Weights of a small contrastive image-text model.
Model: 1.91M parameters, encoder arch efficientnet, encoder activation relu.
Training: adamw at rate 0.0014, batches of 512.
Data: trained on photos of plants and fungi (iNaturalist), 45211 training examples, 77.0 epochs.
Rows from block 6 of the image encoder of a small contrastive image-text model, named by matrix and row number. Rows with one number belong to one channel. Each number is 50 + 12 x the weight over its row's rms, rounded and kept within 0 to 99. All counts start at 0.
After each channel's rows are labels from the 100 images, of 14848, where the channel reaches its highest value: "responds to" is what is common among them. Only what is clearly more common there than usual is listed. The data: photos of plants and fungi (iNaturalist). In brackets: how many of the 100.
# convs0: expand pointwise conv (encoder.blocks.6.convs.0.weight, 336x56x1x1), inputs 0-55
# convs1: depthwise 5x5 conv (encoder.blocks.6.convs.1.weight, 336x1x5x5), a 5x5 kernel
# convs2: project pointwise conv (encoder.blocks.6.convs.2.weight, 56x336x1x1, transposed), outputs 0-55

convs0.51:54 51 53 50 72 41 36 62 46 47 60 63 48 67 37 51 46 64 49 46 44 56 33 36 63 20 37 57 49 65 50 29 63 49 56 43 48 47 28 70 66 35 44 48 58 72 64 46 62 47 45 65 57 54 26 42
convs1.51:60 58 53 56 64 60 53 58 51 51 47 53 82 78 43 69 57 63 57 63 60 49 61 56 62
convs2.51:61 53 66 52 36 44 42 58 62 75 64 42 39 26 38 58 58 45 42 28 56 71 44 64 43 59 37 24 43 55 64 67 60 46 43 42 31 54 44 52 49 27 53 37 57 33 58 42 61 48 60 38 41 57 39 37
responds to: order Fabales (29); family: Fabaceae (29)

convs0.96:55 40 39 58 52 41 28 50 47 62 41 58 58 54 47 21 58 58 40 43 60 52 56 67 72 29 55 30 45 58 52 76 48 39 70 55 33 45 44 64 49 41 71 49 36 48 44 62 51 41 59 30 37 67 46 63
convs1.96:67 48 43 39 56 68 47 40 52 50 71 61 46 65 68 66 59 70 69 58 56 54 54 59 66
convs2.96:33 41 56 46 69 52 47 57 46 50 53 52 63 38 63 26 81 60 47 66 49 41 42 30 31 43 43 55 83 55 55 59 50 57 62 49 28 51 52 65 39 51 47 62 43 59 47 47 60 40 44 59 48 48 23 65
responds to: order Ericales (27)

convs0.164:51 62 37 42 57 50 53 52 54 70 35 54 45 66 53 39 57 41 40 53 57 35 52 33 65 27 48 46 41 52 44 44 75 45 73 64 29 44 29 56 51 54 61 41 28 32 58 58 55 45 65 34 25 50 45 36
convs1.164:72 52 35 43 46 70 43 36 50 39 53 63 63 48 35 58 52 48 36 27 63 50 52 45 28
convs2.164:45 50 72 39 76 35 74 44 44 64 60 48 62 31 62 51 41 52 39 51 49 33 34 44 41 37 48 42 83 45 58 57 41 41 53 35 33 47 59 41 38 51 61 59 57 79 41 35 45 43 52 51 52 63 49 54
responds to: class Liliopsida (31)

convs0.202:58 59 65 39 45 57 36 50 62 67 53 60 54 53 54 57 38 56 72 45 72 53 36 51 59 56 67 73 46 60 30 52 43 49 60 59 40 54 28 36 53 54 47 34 56 52 29 78 52 32 59 36 55 39 59 29
convs1.202:59 66 59 32 41 42 40 50 61 54 29 29 65 64 56 49 35 63 67 54 58 42 50 62 64
convs2.202:44 50 66 66 37 78 44 52 50 48 52 57 41 57 46 38 48 67 67 46 34 40 64 60 38 35 31 46 62 65 37 46 35 55 53 66 62 60 42 22 49 46 39 48 48 51 58 59 57 35 72 78 45 38 45 48
responds to: class Liliopsida (27)

convs0.217:60 28 42 35 52 53 38 62 40 33 56 56 62 73 54 39 30 52 52 40 67 24 69 51 49 61 48 44 67 54 47 45 49 79 36 65 43 46 64 59 72 52 48 47 52 66 63 57 57 34 35 56 38 49 45 47
convs1.217:64 58 70 55 58 53 62 67 57 59 59 63 77 69 57 55 60 57 53 62 52 57 64 66 60
convs2.217:61 53 47 81 58 30 40 51 32 38 64 52 42 61 42 48 53 48 43 43 42 21 54 48 38 33 50 56 60 56 63 51 39 61 72 40 43 66 22 65 46 59 37 60 54 41 58 69 51 35 63 51 49 44 41 41
responds to: class Liliopsida (35)

convs0.180:50 37 52 45 76 44 61 68 35 68 49 64 43 60 38 31 33 60 76 63 59 46 33 42 35 54 40 46 66 50 48 28 47 54 53 45 57 48 41 58 32 61 52 37 42 40 55 69 60 37 44 52 61 67 31 49
convs1.180:53 62 60 62 69 61 65 51 56 40 63 70 64 78 63 52 51 59 63 50 39 46 42 36 54
convs2.180:39 71 72 45 55 68 66 58 54 70 68 49 41 61 63 41 76 47 61 58 58 36 54 59 37 60 34 63 53 54 32 55 47 54 56 58 28 33 49 69 55 51 47 48 43 60 60 23 58 36 49 37 41 54 44 44
responds to: order Fabales (29); family: Fabaceae (29)

convs0.12:42 70 44 49 37 57 36 62 67 47 46 31 59 41 40 64 56 59 38 27 45 36 48 65 52 53 34 49 62 44 67 41 51 35 60 58 23 56 44 71 37 37 65 60 39 39 51 39 27 60 39 57 32 44 50 53
convs1.12:31 68 74 54 41 40 60 52 38 37 34 48 47 42 48 31 60 41 49 40 40 51 64 46 29
convs2.12:34 63 39 50 36 46 25 56 43 48 58 63 48 60 64 57 64 57 43 66 57 68 53 42 42 32 53 44 29 55 49 70 50 45 53 77 65 44 64 54 72 76 48 52 52 37 38 34 39 55 51 68 48 39 62 46
responds to: class: Liliopsida (32); order Asparagales (29); family: Asparagaceae (29)

convs0.158:52 63 54 67 44 56 45 52 60 53 36 55 51 50 64 57 65 47 61 51 50 21 58 55 54 37 45 46 76 45 59 35 67 42 73 49 38 63 47 66 39 48 37 56 18 28 36 44 34 56 58 56 59 61 62 39
convs1.158:38 34 32 27 56 47 31 46 65 41 55 65 69 63 53 59 43 54 44 41 61 63 49 48 67
convs2.158:46 46 52 35 34 56 46 51 72 64 43 61 74 50 62 57 55 34 42 27 60 47 60 55 56 76 41 51 65 69 55 22 58 32 57 62 47 57 61 63 45 37 44 44 42 40 61 49 48 68 72 50 53 51 66 41
responds to: order Asparagales (45); family: Asparagaceae (41); text has "yucca" (38)

convs0.136:55 33 60 57 39 48 17 57 35 58 57 51 50 68 63 74 58 67 44 47 52 47 67 64 43 38 42 52 51 58 48 78 31 69 44 33 59 39 56 39 65 52 44 53 65 61 48 55 32 59 47 54 56 36 48 65
convs1.136:38 40 66 65 34 45 57 81 67 51 41 53 46 65 44 60 37 56 58 44 44 37 52 38 38
convs2.136:59 36 63 56 62 61 36 58 26 37 46 41 50 52 73 52 25 46 45 44 55 24 44 39 34 64 36 40 58 44 52 71 32 47 47 46 39 45 74 57 53 49 70 60 56 46 42 52 28 55 51 45 63 63 46 35
responds to: kingdom Fungi (26)

convs0.233:57 47 54 61 43 76 50 44 48 60 54 62 34 53 44 63 30 28 47 56 83 56 42 34 37 28 37 37 52 41 53 37 38 50 52 61 59 32 50 28 44 32 27 35 58 42 52 49 47 60 48 54 51 50 41 63
convs1.233:69 73 63 51 77 46 66 57 57 47 52 49 65 38 40 48 59 70 58 42 56 40 62 50 56
convs2.233:42 40 53 54 45 59 49 46 41 43 45 41 71 52 49 69 51 34 57 32 61 52 43 46 51 62 54 56 55 38 13 21 51 61 37 46 50 42 45 51 41 40 38 32 37 59 69 53 75 34 48 51 61 48 37 28
responds to: family: Asteraceae (29); order: Asterales (29); order Ranunculales (25)

convs0.1:64 57 45 54 43 66 71 39 34 33 68 54 73 53 73 42 61 64 55 44 50 48 46 55 58 52 50 40 54 59 64 63 42 47 46 20 50 60 54 63 55 71 50 52 42 33 42 47 51 35 29 52 71 73 44 48
convs1.1:49 60 43 48 43 44 55 61 55 55 49 72 70 60 58 47 49 70 70 48 61 72 72 58 61
convs2.1:61 44 38 45 39 63 65 62 54 61 63 38 75 44 70 23 68 52 73 63 49 72 49 51 62 64 49 41 50 57 55 37 48 69 46 44 50 43 47 43 66 49 52 68 52 35 57 57 60 51 36 48 79 48 55 57
responds to: order Asterales (51); family: Asteraceae (50)

convs0.166:54 34 62 60 30 51 38 59 58 44 28 63 62 61 28 32 46 41 61 47 46 60 57 43 56 54 50 55 63 63 39 49 58 51 74 48 26 62 55 60 42 41 53 55 57 24 32 43 54 69 57 73 46 51 65 64
convs1.166:72 48 60 38 70 65 67 56 52 50 36 60 59 58 49 67 36 48 70 65 58 42 56 55 63
convs2.166:43 33 58 28 45 62 32 53 53 44 30 37 62 30 29 46 62 39 43 82 48 71 53 54 56 36 51 35 42 42 45 65 55 51 56 54 49 38 60 42 57 40 59 36 32 68 41 51 62 60 47 68 57 55 40 63
responds to: order Lamiales (25)

convs0.109:70 60 41 54 87 40 52 67 28 48 67 52 67 37 39 42 46 62 35 61 41 57 46 51 66 49 49 52 66 37 45 52 48 48 60 56 27 53 16 61 40 37 49 60 59 49 47 54 46 39 50 60 53 62 57 47
convs1.109:61 47 58 58 62 42 69 58 48 45 59 64 71 60 59 46 57 70 71 63 46 61 63 69 60
convs2.109:36 53 61 47 50 36 68 65 62 54 62 65 83 44 64 51 56 48 67 69 16 51 53 52 67 66 46 49 46 65 59 43 48 54 50 30 61 40 40 62 56 42 52 61 59 59 30 51 48 54 44 32 54 54 65 44
responds to: order Fabales (26); family: Fabaceae (26)

convs0.131:46 62 72 51 54 51 43 54 38 53 53 36 44 70 62 48 50 33 33 37 44 61 54 54 53 50 33 39 48 53 50 53 44 59 52 25 73 34 46 32 68 26 45 38 52 44 43 61 77 70 37 64 45 46 40 65
convs1.131:69 54 47 39 45 46 75 65 45 33 42 69 44 23 44 54 52 56 33 41 53 58 41 60 46
convs2.131:40 72 81 53 38 19 48 62 31 44 41 39 53 55 55 51 53 35 49 40 31 50 34 54 32 51 35 61 66 64 41 41 36 65 40 71 60 60 43 52 42 47 48 53 52 54 52 41 60 42 59 30 47 39 42 59
responds to: order Asterales (29); family: Asteraceae (29)

convs0.137:54 75 69 65 50 51 60 51 33 40 46 60 47 27 43 74 53 34 47 43 79 29 51 36 40 54 71 53 41 56 61 45 52 60 38 34 65 47 52 35 53 40 59 36 49 63 41 59 43 56 59 41 52 46 58 70
convs1.137:72 41 44 66 48 60 60 62 42 67 60 45 33 60 56 50 36 32 34 63 42 36 42 41 63
convs2.137:20 50 54 48 51 20 43 42 49 47 63 46 56 64 38 32 63 63 26 56 22 42 59 65 46 45 51 57 64 64 45 41 70 63 28 39 34 46 47 64 57 53 59 45 61 62 52 50 47 65 60 48 51 50 59 47
responds to: class Liliopsida (30)

convs0.140:48 66 53 33 52 55 62 45 23 39 49 59 57 63 59 57 54 53 41 27 47 32 29 47 39 59 34 64 50 45 47 54 61 51 62 54 40 51 43 39 31 73 31 36 58 55 50 68 20 34 65 38 51 49 48 52
convs1.140:48 51 53 49 33 63 39 58 50 54 67 67 54 60 51 56 62 70 44 56 73 74 61 63 64
convs2.140:56 54 63 30 43 52 45 47 44 60 62 35 71 58 55 68 79 48 50 72 58 32 49 70 51 74 52 61 48 59 59 37 42 41 65 39 58 46 46 44 38 52 35 60 40 30 48 51 37 52 67 50 59 34 67 38
responds to: class Liliopsida (43); order Asparagales (28)

convs0.213:50 55 53 67 58 71 66 45 47 53 50 62 42 44 50 49 36 22 36 71 37 34 39 55 38 55 52 25 47 49 22 50 47 53 59 60 43 38 52 62 60 26 44 52 41 43 37 60 33 46 49 67 46 62 27 54
convs1.213:37 44 35 56 24 55 62 61 49 31 65 52 41 66 61 48 41 51 44 32 52 31 46 50 34
convs2.213:40 52 53 55 52 49 58 46 58 47 56 61 39 51 52 52 38 68 50 45 50 20 58 35 20 51 40 47 47 67 53 55 36 81 64 48 28 64 63 54 52 61 29 51 53 66 45 55 40 40 54 52 39 42 57 80
responds to: order Asterales (36); family: Asteraceae (35)

convs0.178:53 42 52 25 78 48 70 60 56 41 54 48 35 42 31 63 64 31 50 57 48 44 36 54 38 51 45 12 47 49 38 45 52 59 67 49 54 49 70 47 50 68 51 57 51 67 43 33 42 55 61 50 56 65 63 47
convs1.178:47 54 69 55 52 47 48 41 29 51 38 35 32 32 34 49 66 37 44 41 39 63 71 59 56
convs2.178:48 34 30 63 67 39 37 40 56 63 57 62 51 32 67 44 55 53 55 80 43 52 29 64 59 52 45 48 38 46 51 54 44 30 38 50 27 51 41 70 61 60 63 36 35 27 36 60 55 46 56 43 50 51 42 58
responds to: family: Asteraceae (30); order: Asterales (30); order Ranunculales (26)

convs0.176:43 48 64 42 42 54 38 42 37 24 56 35 26 43 52 79 43 53 44 59 43 65 63 37 59 40 60 57 46 41 37 25 50 55 41 63 48 63 48 41 49 64 53 75 46 48 68 43 43 60 58 61 74 49 44 62
convs1.176:41 56 55 61 55 42 62 60 74 66 60 63 74 68 60 57 42 46 48 46 67 55 63 56 63
convs2.176:42 55 35 58 43 48 61 52 45 63 58 47 51 62 45 62 58 35 62 47 55 58 33 25 45 31 50 55 55 79 77 33 53 43 60 63 42 39 45 59 15 65 41 60 67 42 52 62 49 42 60 59 53 40 60 59
responds to: order Lamiales (29)

convs0.313:55 50 52 81 57 42 63 49 53 59 64 56 52 64 46 40 64 52 74 33 37 39 63 73 44 44 37 54 41 49 52 57 27 78 53 33 42 40 48 45 45 65 30 54 73 65 51 65 58 47 54 56 40 59 54 56
convs1.313:37 66 54 48 33 55 45 54 50 60 83 55 55 48 69 69 51 41 41 70 65 48 40 49 52
convs2.313:69 60 60 56 69 28 64 62 50 48 22 61 49 45 39 60 14 40 56 76 54 50 42 47 59 48 46 32 33 49 55 39 44 38 60 44 53 49 42 71 60 58 56 56 39 36 41 37 51 46 64 51 58 48 42 58
responds to: kingdom Fungi (25)

convs0.18:70 46 49 51 45 84 69 54 62 65 46 25 47 43 40 55 63 32 49 54 42 48 47 59 47 43 65 64 59 41 68 65 49 51 62 65 46 54 65 51 42 64 32 71 43 70 70 63 50 46 52 59 50 63 42 56
convs1.18:31 51 45 40 25 30 47 52 55 32 49 57 70 45 62 57 51 70 50 56 44 39 48 50 29
convs2.18:37 56 16 53 37 52 77 51 44 54 39 44 60 57 63 60 49 28 45 27 72 42 44 36 71 61 49 54 51 46 65 50 49 67 58 57 48 54 27 43 50 69 25 43 48 56 54 57 45 54 61 46 47 50 64 45
responds to: order Asterales (46); family: Asteraceae (46)

convs0.182:51 51 41 48 80 43 48 58 34 46 75 55 42 37 46 62 25 40 49 83 45 59 27 52 45 46 61 49 65 49 49 28 50 38 64 37 62 57 44 59 43 37 30 49 45 58 60 45 53 61 50 66 59 40 38 47
convs1.182:55 49 54 51 48 52 43 67 66 52 54 60 77 59 60 43 62 83 64 58 58 64 51 62 48
convs2.182:40 40 35 58 63 38 37 54 58 75 44 63 42 43 44 73 48 32 39 56 42 61 54 43 41 27 53 39 59 54 61 61 60 40 57 59 27 52 49 61 23 26 60 40 41 49 47 46 45 57 53 73 66 48 44 62
responds to: order Fabales (28); family: Fabaceae (28)

convs0.168:48 53 41 59 43 66 34 59 50 42 56 49 75 54 42 49 59 52 29 53 30 47 39 64 51 70 32 53 39 54 67 30 42 54 60 54 64 68 54 52 34 30 61 60 64 37 44 33 57 49 56 80 45 49 40 55
convs1.168:59 56 59 60 62 69 62 71 55 66 69 65 59 69 50 58 62 67 58 44 56 53 61 49 63
convs2.168:39 41 67 49 50 39 34 39 55 76 44 68 57 46 60 52 53 74 41 33 54 69 26 65 44 53 45 55 65 40 45 47 56 52 26 59 57 54 38 45 28 31 54 41 60 44 54 54 42 63 71 70 43 41 49 44
responds to: order Asterales (46); family: Asteraceae (45)

convs0.37:46 45 54 51 46 33 37 30 46 43 36 51 40 11 62 70 41 46 63 45 53 59 43 50 40 54 48 62 40 75 69 63 52 29 45 51 71 41 63 59 56 38 45 43 38 64 35 46 43 39 67 50 50 43 55 40
convs1.37:70 45 41 33 23 55 46 48 35 35 53 58 71 61 53 52 56 74 60 51 66 48 47 47 48
convs2.37:56 50 57 59 56 47 45 41 46 44 67 71 64 44 48 82 48 34 43 38 54 53 29 51 44 51 51 40 46 40 50 51 27 45 41 37 59 49 23 38 56 72 36 56 54 66 57 57 41 47 78 36 46 28 46 59
responds to: class Liliopsida (33)

convs0.282:69 54 58 40 46 77 48 48 42 51 55 26 40 65 65 54 40 65 48 46 49 39 51 55 64 33 34 58 38 46 46 64 52 43 63 40 66 45 61 44 47 67 36 58 73 76 65 48 58 63 49 65 61 67 34 43
convs1.282:65 54 54 58 51 59 55 79 72 55 58 66 62 75 58 48 51 69 58 45 65 49 48 52 52
convs2.282:58 55 35 60 53 61 48 74 35 58 64 30 42 29 43 53 59 28 49 58 42 53 44 41 45 22 23 54 34 52 43 53 39 52 52 57 45 43 55 37 43 46 44 36 32 35 46 56 59 64 41 59 66 34 36 30
responds to: order Asterales (39); family: Asteraceae (39)

convs0.275:55 39 49 63 48 54 27 78 54 51 49 49 45 52 22 44 36 59 43 52 52 42 32 44 56 38 58 54 60 32 69 32 33 59 70 43 37 56 35 62 60 52 34 64 48 52 40 36 66 56 61 61 58 68 33 50
convs1.275:33 34 38 34 34 34 44 61 42 48 55 52 36 44 38 58 41 47 63 60 64 65 47 64 72
convs2.275:69 71 50 61 54 54 41 40 58 58 78 50 50 62 60 33 59 34 48 40 63 24 52 50 49 43 47 43 54 53 48 62 56 70 58 58 26 38 34 76 47 34 35 50 59 44 61 57 51 46 57 69 33 52 42 61
responds to: order Fabales (25); family: Fabaceae (25)

convs0.187:42 64 59 53 35 66 35 34 48 46 60 38 43 45 47 58 49 49 60 57 74 47 40 64 52 36 43 69 47 44 37 61 51 68 42 52 35 38 39 55 35 64 56 61 74 54 84 68 72 60 47 40 55 50 59 60
convs1.187:56 65 60 50 64 52 50 57 47 48 68 61 61 65 65 58 61 50 62 56 66 53 79 64 67
convs2.187:36 68 60 55 34 51 46 42 70 43 41 45 61 29 51 46 43 57 63 62 41 44 63 54 49 60 34 65 41 60 41 62 64 55 74 64 45 46 39 52 59 47 38 50 47 65 57 74 66 70 39 45 52 80 58 34
responds to: phylum Basidiomycota (36); class Agaricomycetes (36); order Polyporales (30)

convs0.294:44 37 73 41 56 47 68 49 32 44 61 67 54 45 21 52 51 60 57 45 70 50 53 54 42 65 66 48 61 64 64 41 64 70 49 36 28 55 26 45 44 34 46 30 61 61 39 48 47 42 51 61 62 52 48 36
convs1.294:55 55 61 57 58 73 60 57 54 61 57 55 48 58 69 62 69 64 68 65 49 60 69 68 53
convs2.294:55 92 56 52 38 56 68 61 31 38 43 43 62 59 70 52 58 62 48 39 44 47 61 47 47 58 56 57 51 50 72 54 45 50 56 35 41 51 59 35 57 41 52 61 75 49 50 21 35 58 38 47 32 51 41 52
responds to: class Polypodiopsida (38); text has "fern" (35); order Polypodiales (30)

convs0.291:66 53 59 44 56 73 53 59 55 52 61 24 58 65 60 44 63 57 56 32 43 51 55 63 48 27 33 56 56 52 49 40 42 63 61 53 56 67 53 58 39 56 46 80 53 47 84 44 37 62 39 64 36 61 52 47
convs1.291:70 73 70 56 51 60 58 68 61 66 59 72 59 56 65 45 47 49 47 45 57 65 58 49 56
convs2.291:74 69 43 73 63 52 36 66 40 59 67 47 49 45 50 43 71 30 43 70 64 51 40 46 47 36 44 47 42 49 53 59 67 66 63 58 50 41 59 33 56 63 40 52 71 66 57 38 28 47 39 54 43 57 40 48
responds to: order Asterales (45); family: Asteraceae (45)