{"model": "contrastive image-text model", "dataset": "photos of plants and fungi (iNaturalist)", "train_examples": 45211, "image_size": 96, "crop_scale_min": 0.7, "horizontal_flip": true, "translate": 0.06, "tokenizer": "word", "vocab_size": 1482, "loss": "sigmoid", "embed_dim": 256, "encoder_arch": "efficientnet", "encoder_norm": "batchnorm", "encoder_activation": "relu", "encoder_channel_attention": "eca", "encoder_depths": [4, 4, 4], "encoder_kernel_size": 5, "encoder_stem": "single", "encoder_expansion": 6, "encoder_widths": [40, 56, 88], "text_encoder_causal": false, "text_encoder_width": 128, "text_encoder_layers": 6, "text_encoder_norm": "layernorm", "text_encoder_norm_position": "pre", "text_encoder_activation": "swiglu", "text_encoder_mlp_ratio": 2, "text_encoder_head_dim": 48, "text_encoder_fused_qkv": true, "text_encoder_bias": "none", "text_encoder_qk_norm": true, "text_encoder_layer_scale_init": 0.1, "text_encoder_parallel_block": false, "text_encoder_inner_norm": false, "text_encoder_drop_path": 0.1, "text_encoder_positions": "learned", "init": "torch_default", "residual_init": "none", "optimizer": "adamw", "lr": 0.0014, "beta1": 0.9, "beta2": 0.98, "eps": 1e-08, "grad_clip": 0.5, "adaptive_grad_clip": 0.1, "steps": 6800, "batch_size": 512, "epochs": 77.0, "lr_schedule": "step", "warmup_steps": 340, "weight_decay": 0.1}
Rows from block 6 of the image encoder of a small contrastive image-text model, named by matrix and row number. Rows with one number belong to one channel. Each number is 500 + 25 x the weight over its row's rms, rounded and kept within 0 to 999. All counts start at 0. Numbers have three digits each.
After each channel's rows are labels from the 100 images, of 14848, where the channel reaches its highest value: "top examples" is what is common among them. Only what is clearly more common there than usual is listed. The data: photos of plants and fungi (iNaturalist). In brackets: how many of the 100.
# convs0: expand pointwise conv (encoder.blocks.6.convs.0.weight, 336x56x1x1), inputs 0-55
# convs1: depthwise 5x5 conv (encoder.blocks.6.convs.1.weight, 336x1x5x5), a 5x5 kernel
# convs2: project pointwise conv (encoder.blocks.6.convs.2.weight, 56x336x1x1, transposed), outputs 0-55

convs0.46:526530482504499526472469485458532471504459520545495463486517501509460473533520476497485434516449473490503478512496477467514478508541522489503464520491499479512510515497
convs1.46:467497486529479488471493525510448464507496487493490510528513516488547539541
convs2.46:517500531511525490521469506497498512511512430512502522516493462491457444488494508472459464460464476515505486469518505499493504513481454479494548475461542492504491500512
top examples: order Asterales (45); family: Asteraceae (45)

convs0.113:490536504480507493462495524521502467505501499522520459548537529510515478452477508433510532499558466508491521498482519525503506459494519500494474505518482483484494455525
convs1.113:499516520479456502465522548473531485508474508516461475472468501513528495475
convs2.113:513475510499493499466422461433466490514493504496472489479488501520492513474522490512465516485522523464515475502501504495511507519491448493486524461502481471516557503521
top examples: order Asterales (28); family: Asteraceae (28)

convs0.22:507564484487508479501526434495531489496471494445489465543505480515487505496502493530522471501475516515548479531529467490494508515487531510499456482457476511515503491499
convs1.22:534521541528522535558547525525513504497514527484496522502497511505491522520
convs2.22:483534480504510515467445444476485497490505516462491501526553457532546505512501504504519477500531478512478532529486531486489481487539488533505548525492497532501519494516
top examples: order Asterales (28); family: Asteraceae (27)

convs0.314:499518496498512516525496505519542495473509506507515468476476505485467500478507475471493507477511480516499443521487522538479542450502476448459489497501445541502553514488
convs1.314:504481462461520514471455467500514495487503516497506541541524495489488539465
convs2.314:492473491522486489452492450448515520480490544495518490512521491517502521486523502492519536459479476502452493479533516534502547535491467496525499530529537479508526495472
top examples: order Asterales (47); family: Asteraceae (47)

convs0.145:511454530514499509524520495512538447506525503454514495466472455531452512471501493500515517473477476481467472507520530477504507467503509522539507500495456538538511488497
convs1.145:517477488475530533490479507490507506480528456466522481536520458476546506501
convs2.145:474487511532516523489515436502502479508491525479476510550552473466496510482515519513515522508475486478509524478498561484497506478528526484503521517502503540546550483476
top examples: order Asterales (43); family: Asteraceae (43)

convs0.14:517444483504500540465508493465496469505522525511473485509516501499532483518478527513498520529513474510543526545490510465534442471499477538514508480551477503497519470506
convs1.14:477464467475514514499479449503508478453481500484480458487505494492449497488
convs2.14:501519499504511496506510536526503527513476572520509521501463510484508478508539478503491530535459497505500495487499500507457544488467544475482532503487539473538477554492
top examples: order Asterales (36); family: Asteraceae (36)

convs0.183:477520509505521479476532525466515485525501527501486500472491438489458527521538501519482485521512497490517437511465497471467501482543480459500506536511501542523505471477
convs1.183:528534515502514501508512479495480484462480458492515502465457472475548533511
convs2.183:423536497488525481459480448497519524488482502493486494554514509511492487489514547523533493459466518535508508515490498502484509486501501491501472479454517513480492485451
top examples: order Asterales (48); family: Asteraceae (46)

convs0.44:490542500510467534513471523452499499532516482475541477508477519519488486507482467555503449460507504518540507515476489464473465481519467489525493533522490475490517471498
convs1.44:493503519479483499529530464472512512480472503495453463530509454471516523528
convs2.44:465478523514530529481472499511510508508513504517493549472522487497501503523507536473542490452500515523526504474460502490488485473516560536457484498471520554482496464486
top examples: order Asterales (42); family: Asteraceae (42)

convs0.154:453512497502503515530525509519490461553509473533535503498541530526481495549510460558470478484496498510521504476503533500507487510503520513466528520466501462522475475482
convs1.154:471472477504522467504475474466487497482509534482486552518480530540526482486
convs2.154:511531487526520498486464473486510493525437525474490498501495528520533503498466481444503491483511446525453490513487505469520493509549502517457501511470519490527514461487
top examples: order Asterales (29); family: Asteraceae (29)

convs0.244:471529498504465560473504516493526537503468536505511508471499530500513540517500485494517494450455469501523467493494486502525493494529460529518477530518440527505485517491
convs1.244:534529511492529509534561521506512507540520537482489473485495497476478497468
convs2.244:503487514486515506500523537504510507489489565517492518516522508513534475540514517502545502525529502487487505447500484507537458505538516526499490535508425459482499522495
top examples: order Asterales (30); family: Asteraceae (30)

convs0.310:495491514509464501524505506520500497501527539541539463485525497526474465502533520474490498480503463477530548510510499461460500476505560507478528460493519516526456523504
convs1.310:446450507514521487451477519528447502497511530504506483524490491498513486496
convs2.310:522488510511483468475455531491486502505495498511462515516499490552506490500461511570508517432490473479503536539488496501522525517491507483494502515472522447459512515496
top examples: order Asterales (37); family: Asteraceae (37)

convs0.86:478489522493488498497523502513507466479462480513483484491489533515480527461485474511442515509536471497506493477508549467545487455516547544500492519511498503549492469469
convs1.86:508503485511486482514516525517515531514526515526537520528497540549533549518
convs2.86:503526471518492517486521466459537513503457534563472523531554496514466485500490518513477551521481467513480482504534526471474508497509491493496483485495468515489465479482
top examples: order Asterales (29); order Ranunculales (27)

convs0.199:458516488484443522527508504488492489564493482538511489502492466498516518531498499513460499523509448491470499522474515484482525435479471507507478511536539514492481489476
convs1.199:484486468444487498498491447483496528530466481486526502508517475462514501530
convs2.199:531562511517518520511491454517552507501469534519491483497506519487474509505470452472464494533512462519496501468553469511512523482500502535492511494475514475504535469514
top examples: order Asterales (44); family: Asteraceae (44)

convs0.52:490473487467494505506501507480523508529528470476472509473491505486503468501494470519528508471519508502500496490473461469488459494540519516499493473520422526574532481483
convs1.52:495506529489488509529500522539522533532512488541484487519519526542529527540
convs2.52:472431485493524491486481524536486530538528529507475511511494492459469477453489505536513510440461530519479502490506495515520532526503483514515501509472504494517546501482
top examples: order Asterales (27); family: Asteraceae (27); text has "common" (25)

convs0.303:476542491547534465509499502493513523529491500473517499438497526480535550521521465490476537518555490499511521484447473483501494487510498524479467491492502520507530488483
convs1.303:514479498461485487481473500463514512527545513478532530531492473504459462492
convs2.303:454520517541496521531526483524512498484454550465534456490487471514518509471529477521527503493528457528468510492528463472514507488501506488524489531466501461474491508494
top examples: order Asterales (27); family: Asteraceae (27)

convs0.110:451470556507495479532504516518498483509491486521482475510510515527497498517560532535478500512527523502500475495526473503492505484524469512470478501538456540566507493514
convs1.110:522498461502510479488540483471471478522526458497453519524505513482480463521
convs2.110:510507480519504485526476518498479457482542455474435535491526491488486489487492515466516485518488517481540524485473515499502477525477466471520487470542498559500523529508
top examples: order Lamiales (29)

convs0.80:522536517500531484528477491480499502532509511494491517484481495489496496511515469524460535476497483509469480519534518497535453568515560477538486473514473510511499536534
convs1.80:522555496536510541490530506542485493507508529547518470491480522514486491499
convs2.80:489506535500454453467455495498480501497540501508519495510498495481481508505558482486527539514478517553501463472508497497480485502493541501517509431484527496526496492538
top examples: order Asterales (42); family: Asteraceae (42)

convs0.49:505530516448449527509535534491526483492540532525463456490533491521469537538534497519459465512517489515523480494500492487523529510492475474479489474479487526515497510507
convs1.49:523460473517521465528508484486489491521457508502466468537487496539512528527
convs2.49:491529514506511515553542462481478499515518488449473539527489491449480486508462511452494518480492501535481529479522544492491495510494494468522509468527449501483503497513
top examples: order Asterales (60); family: Asteraceae (60)

convs0.257:512548521486493469518490539460501489487502529455466494502528494501508475487492526553486536498499542472511486520496503500511496529513554462527492516503463534554530508489
convs1.257:541499523502501521545534554529515509489541513479521538500489514481519510517
convs2.257:499540466465530521522480469492493497511488502523470462513497508520478490488521499510490539515496542478439504528513530499505471513492517549518547479506481490543540453490
top examples: order Asterales (46); family: Asteraceae (45)

convs0.170:485504529466515502483481533525525511505493488555490505471522516493448483520500559503505462498532507505508516491459498478573496456532483460512513480499490519488508528496
convs1.170:515534561502479471511559517512501495483540494499497479501485480460484481496
convs2.170:542489488503494472445489494468487492492489441494502478494527503452475522466496479503522491501545462526500494487500485519494499471476462482442484481468508499480506448530
top examples: order Asterales (33); family: Asteraceae (33)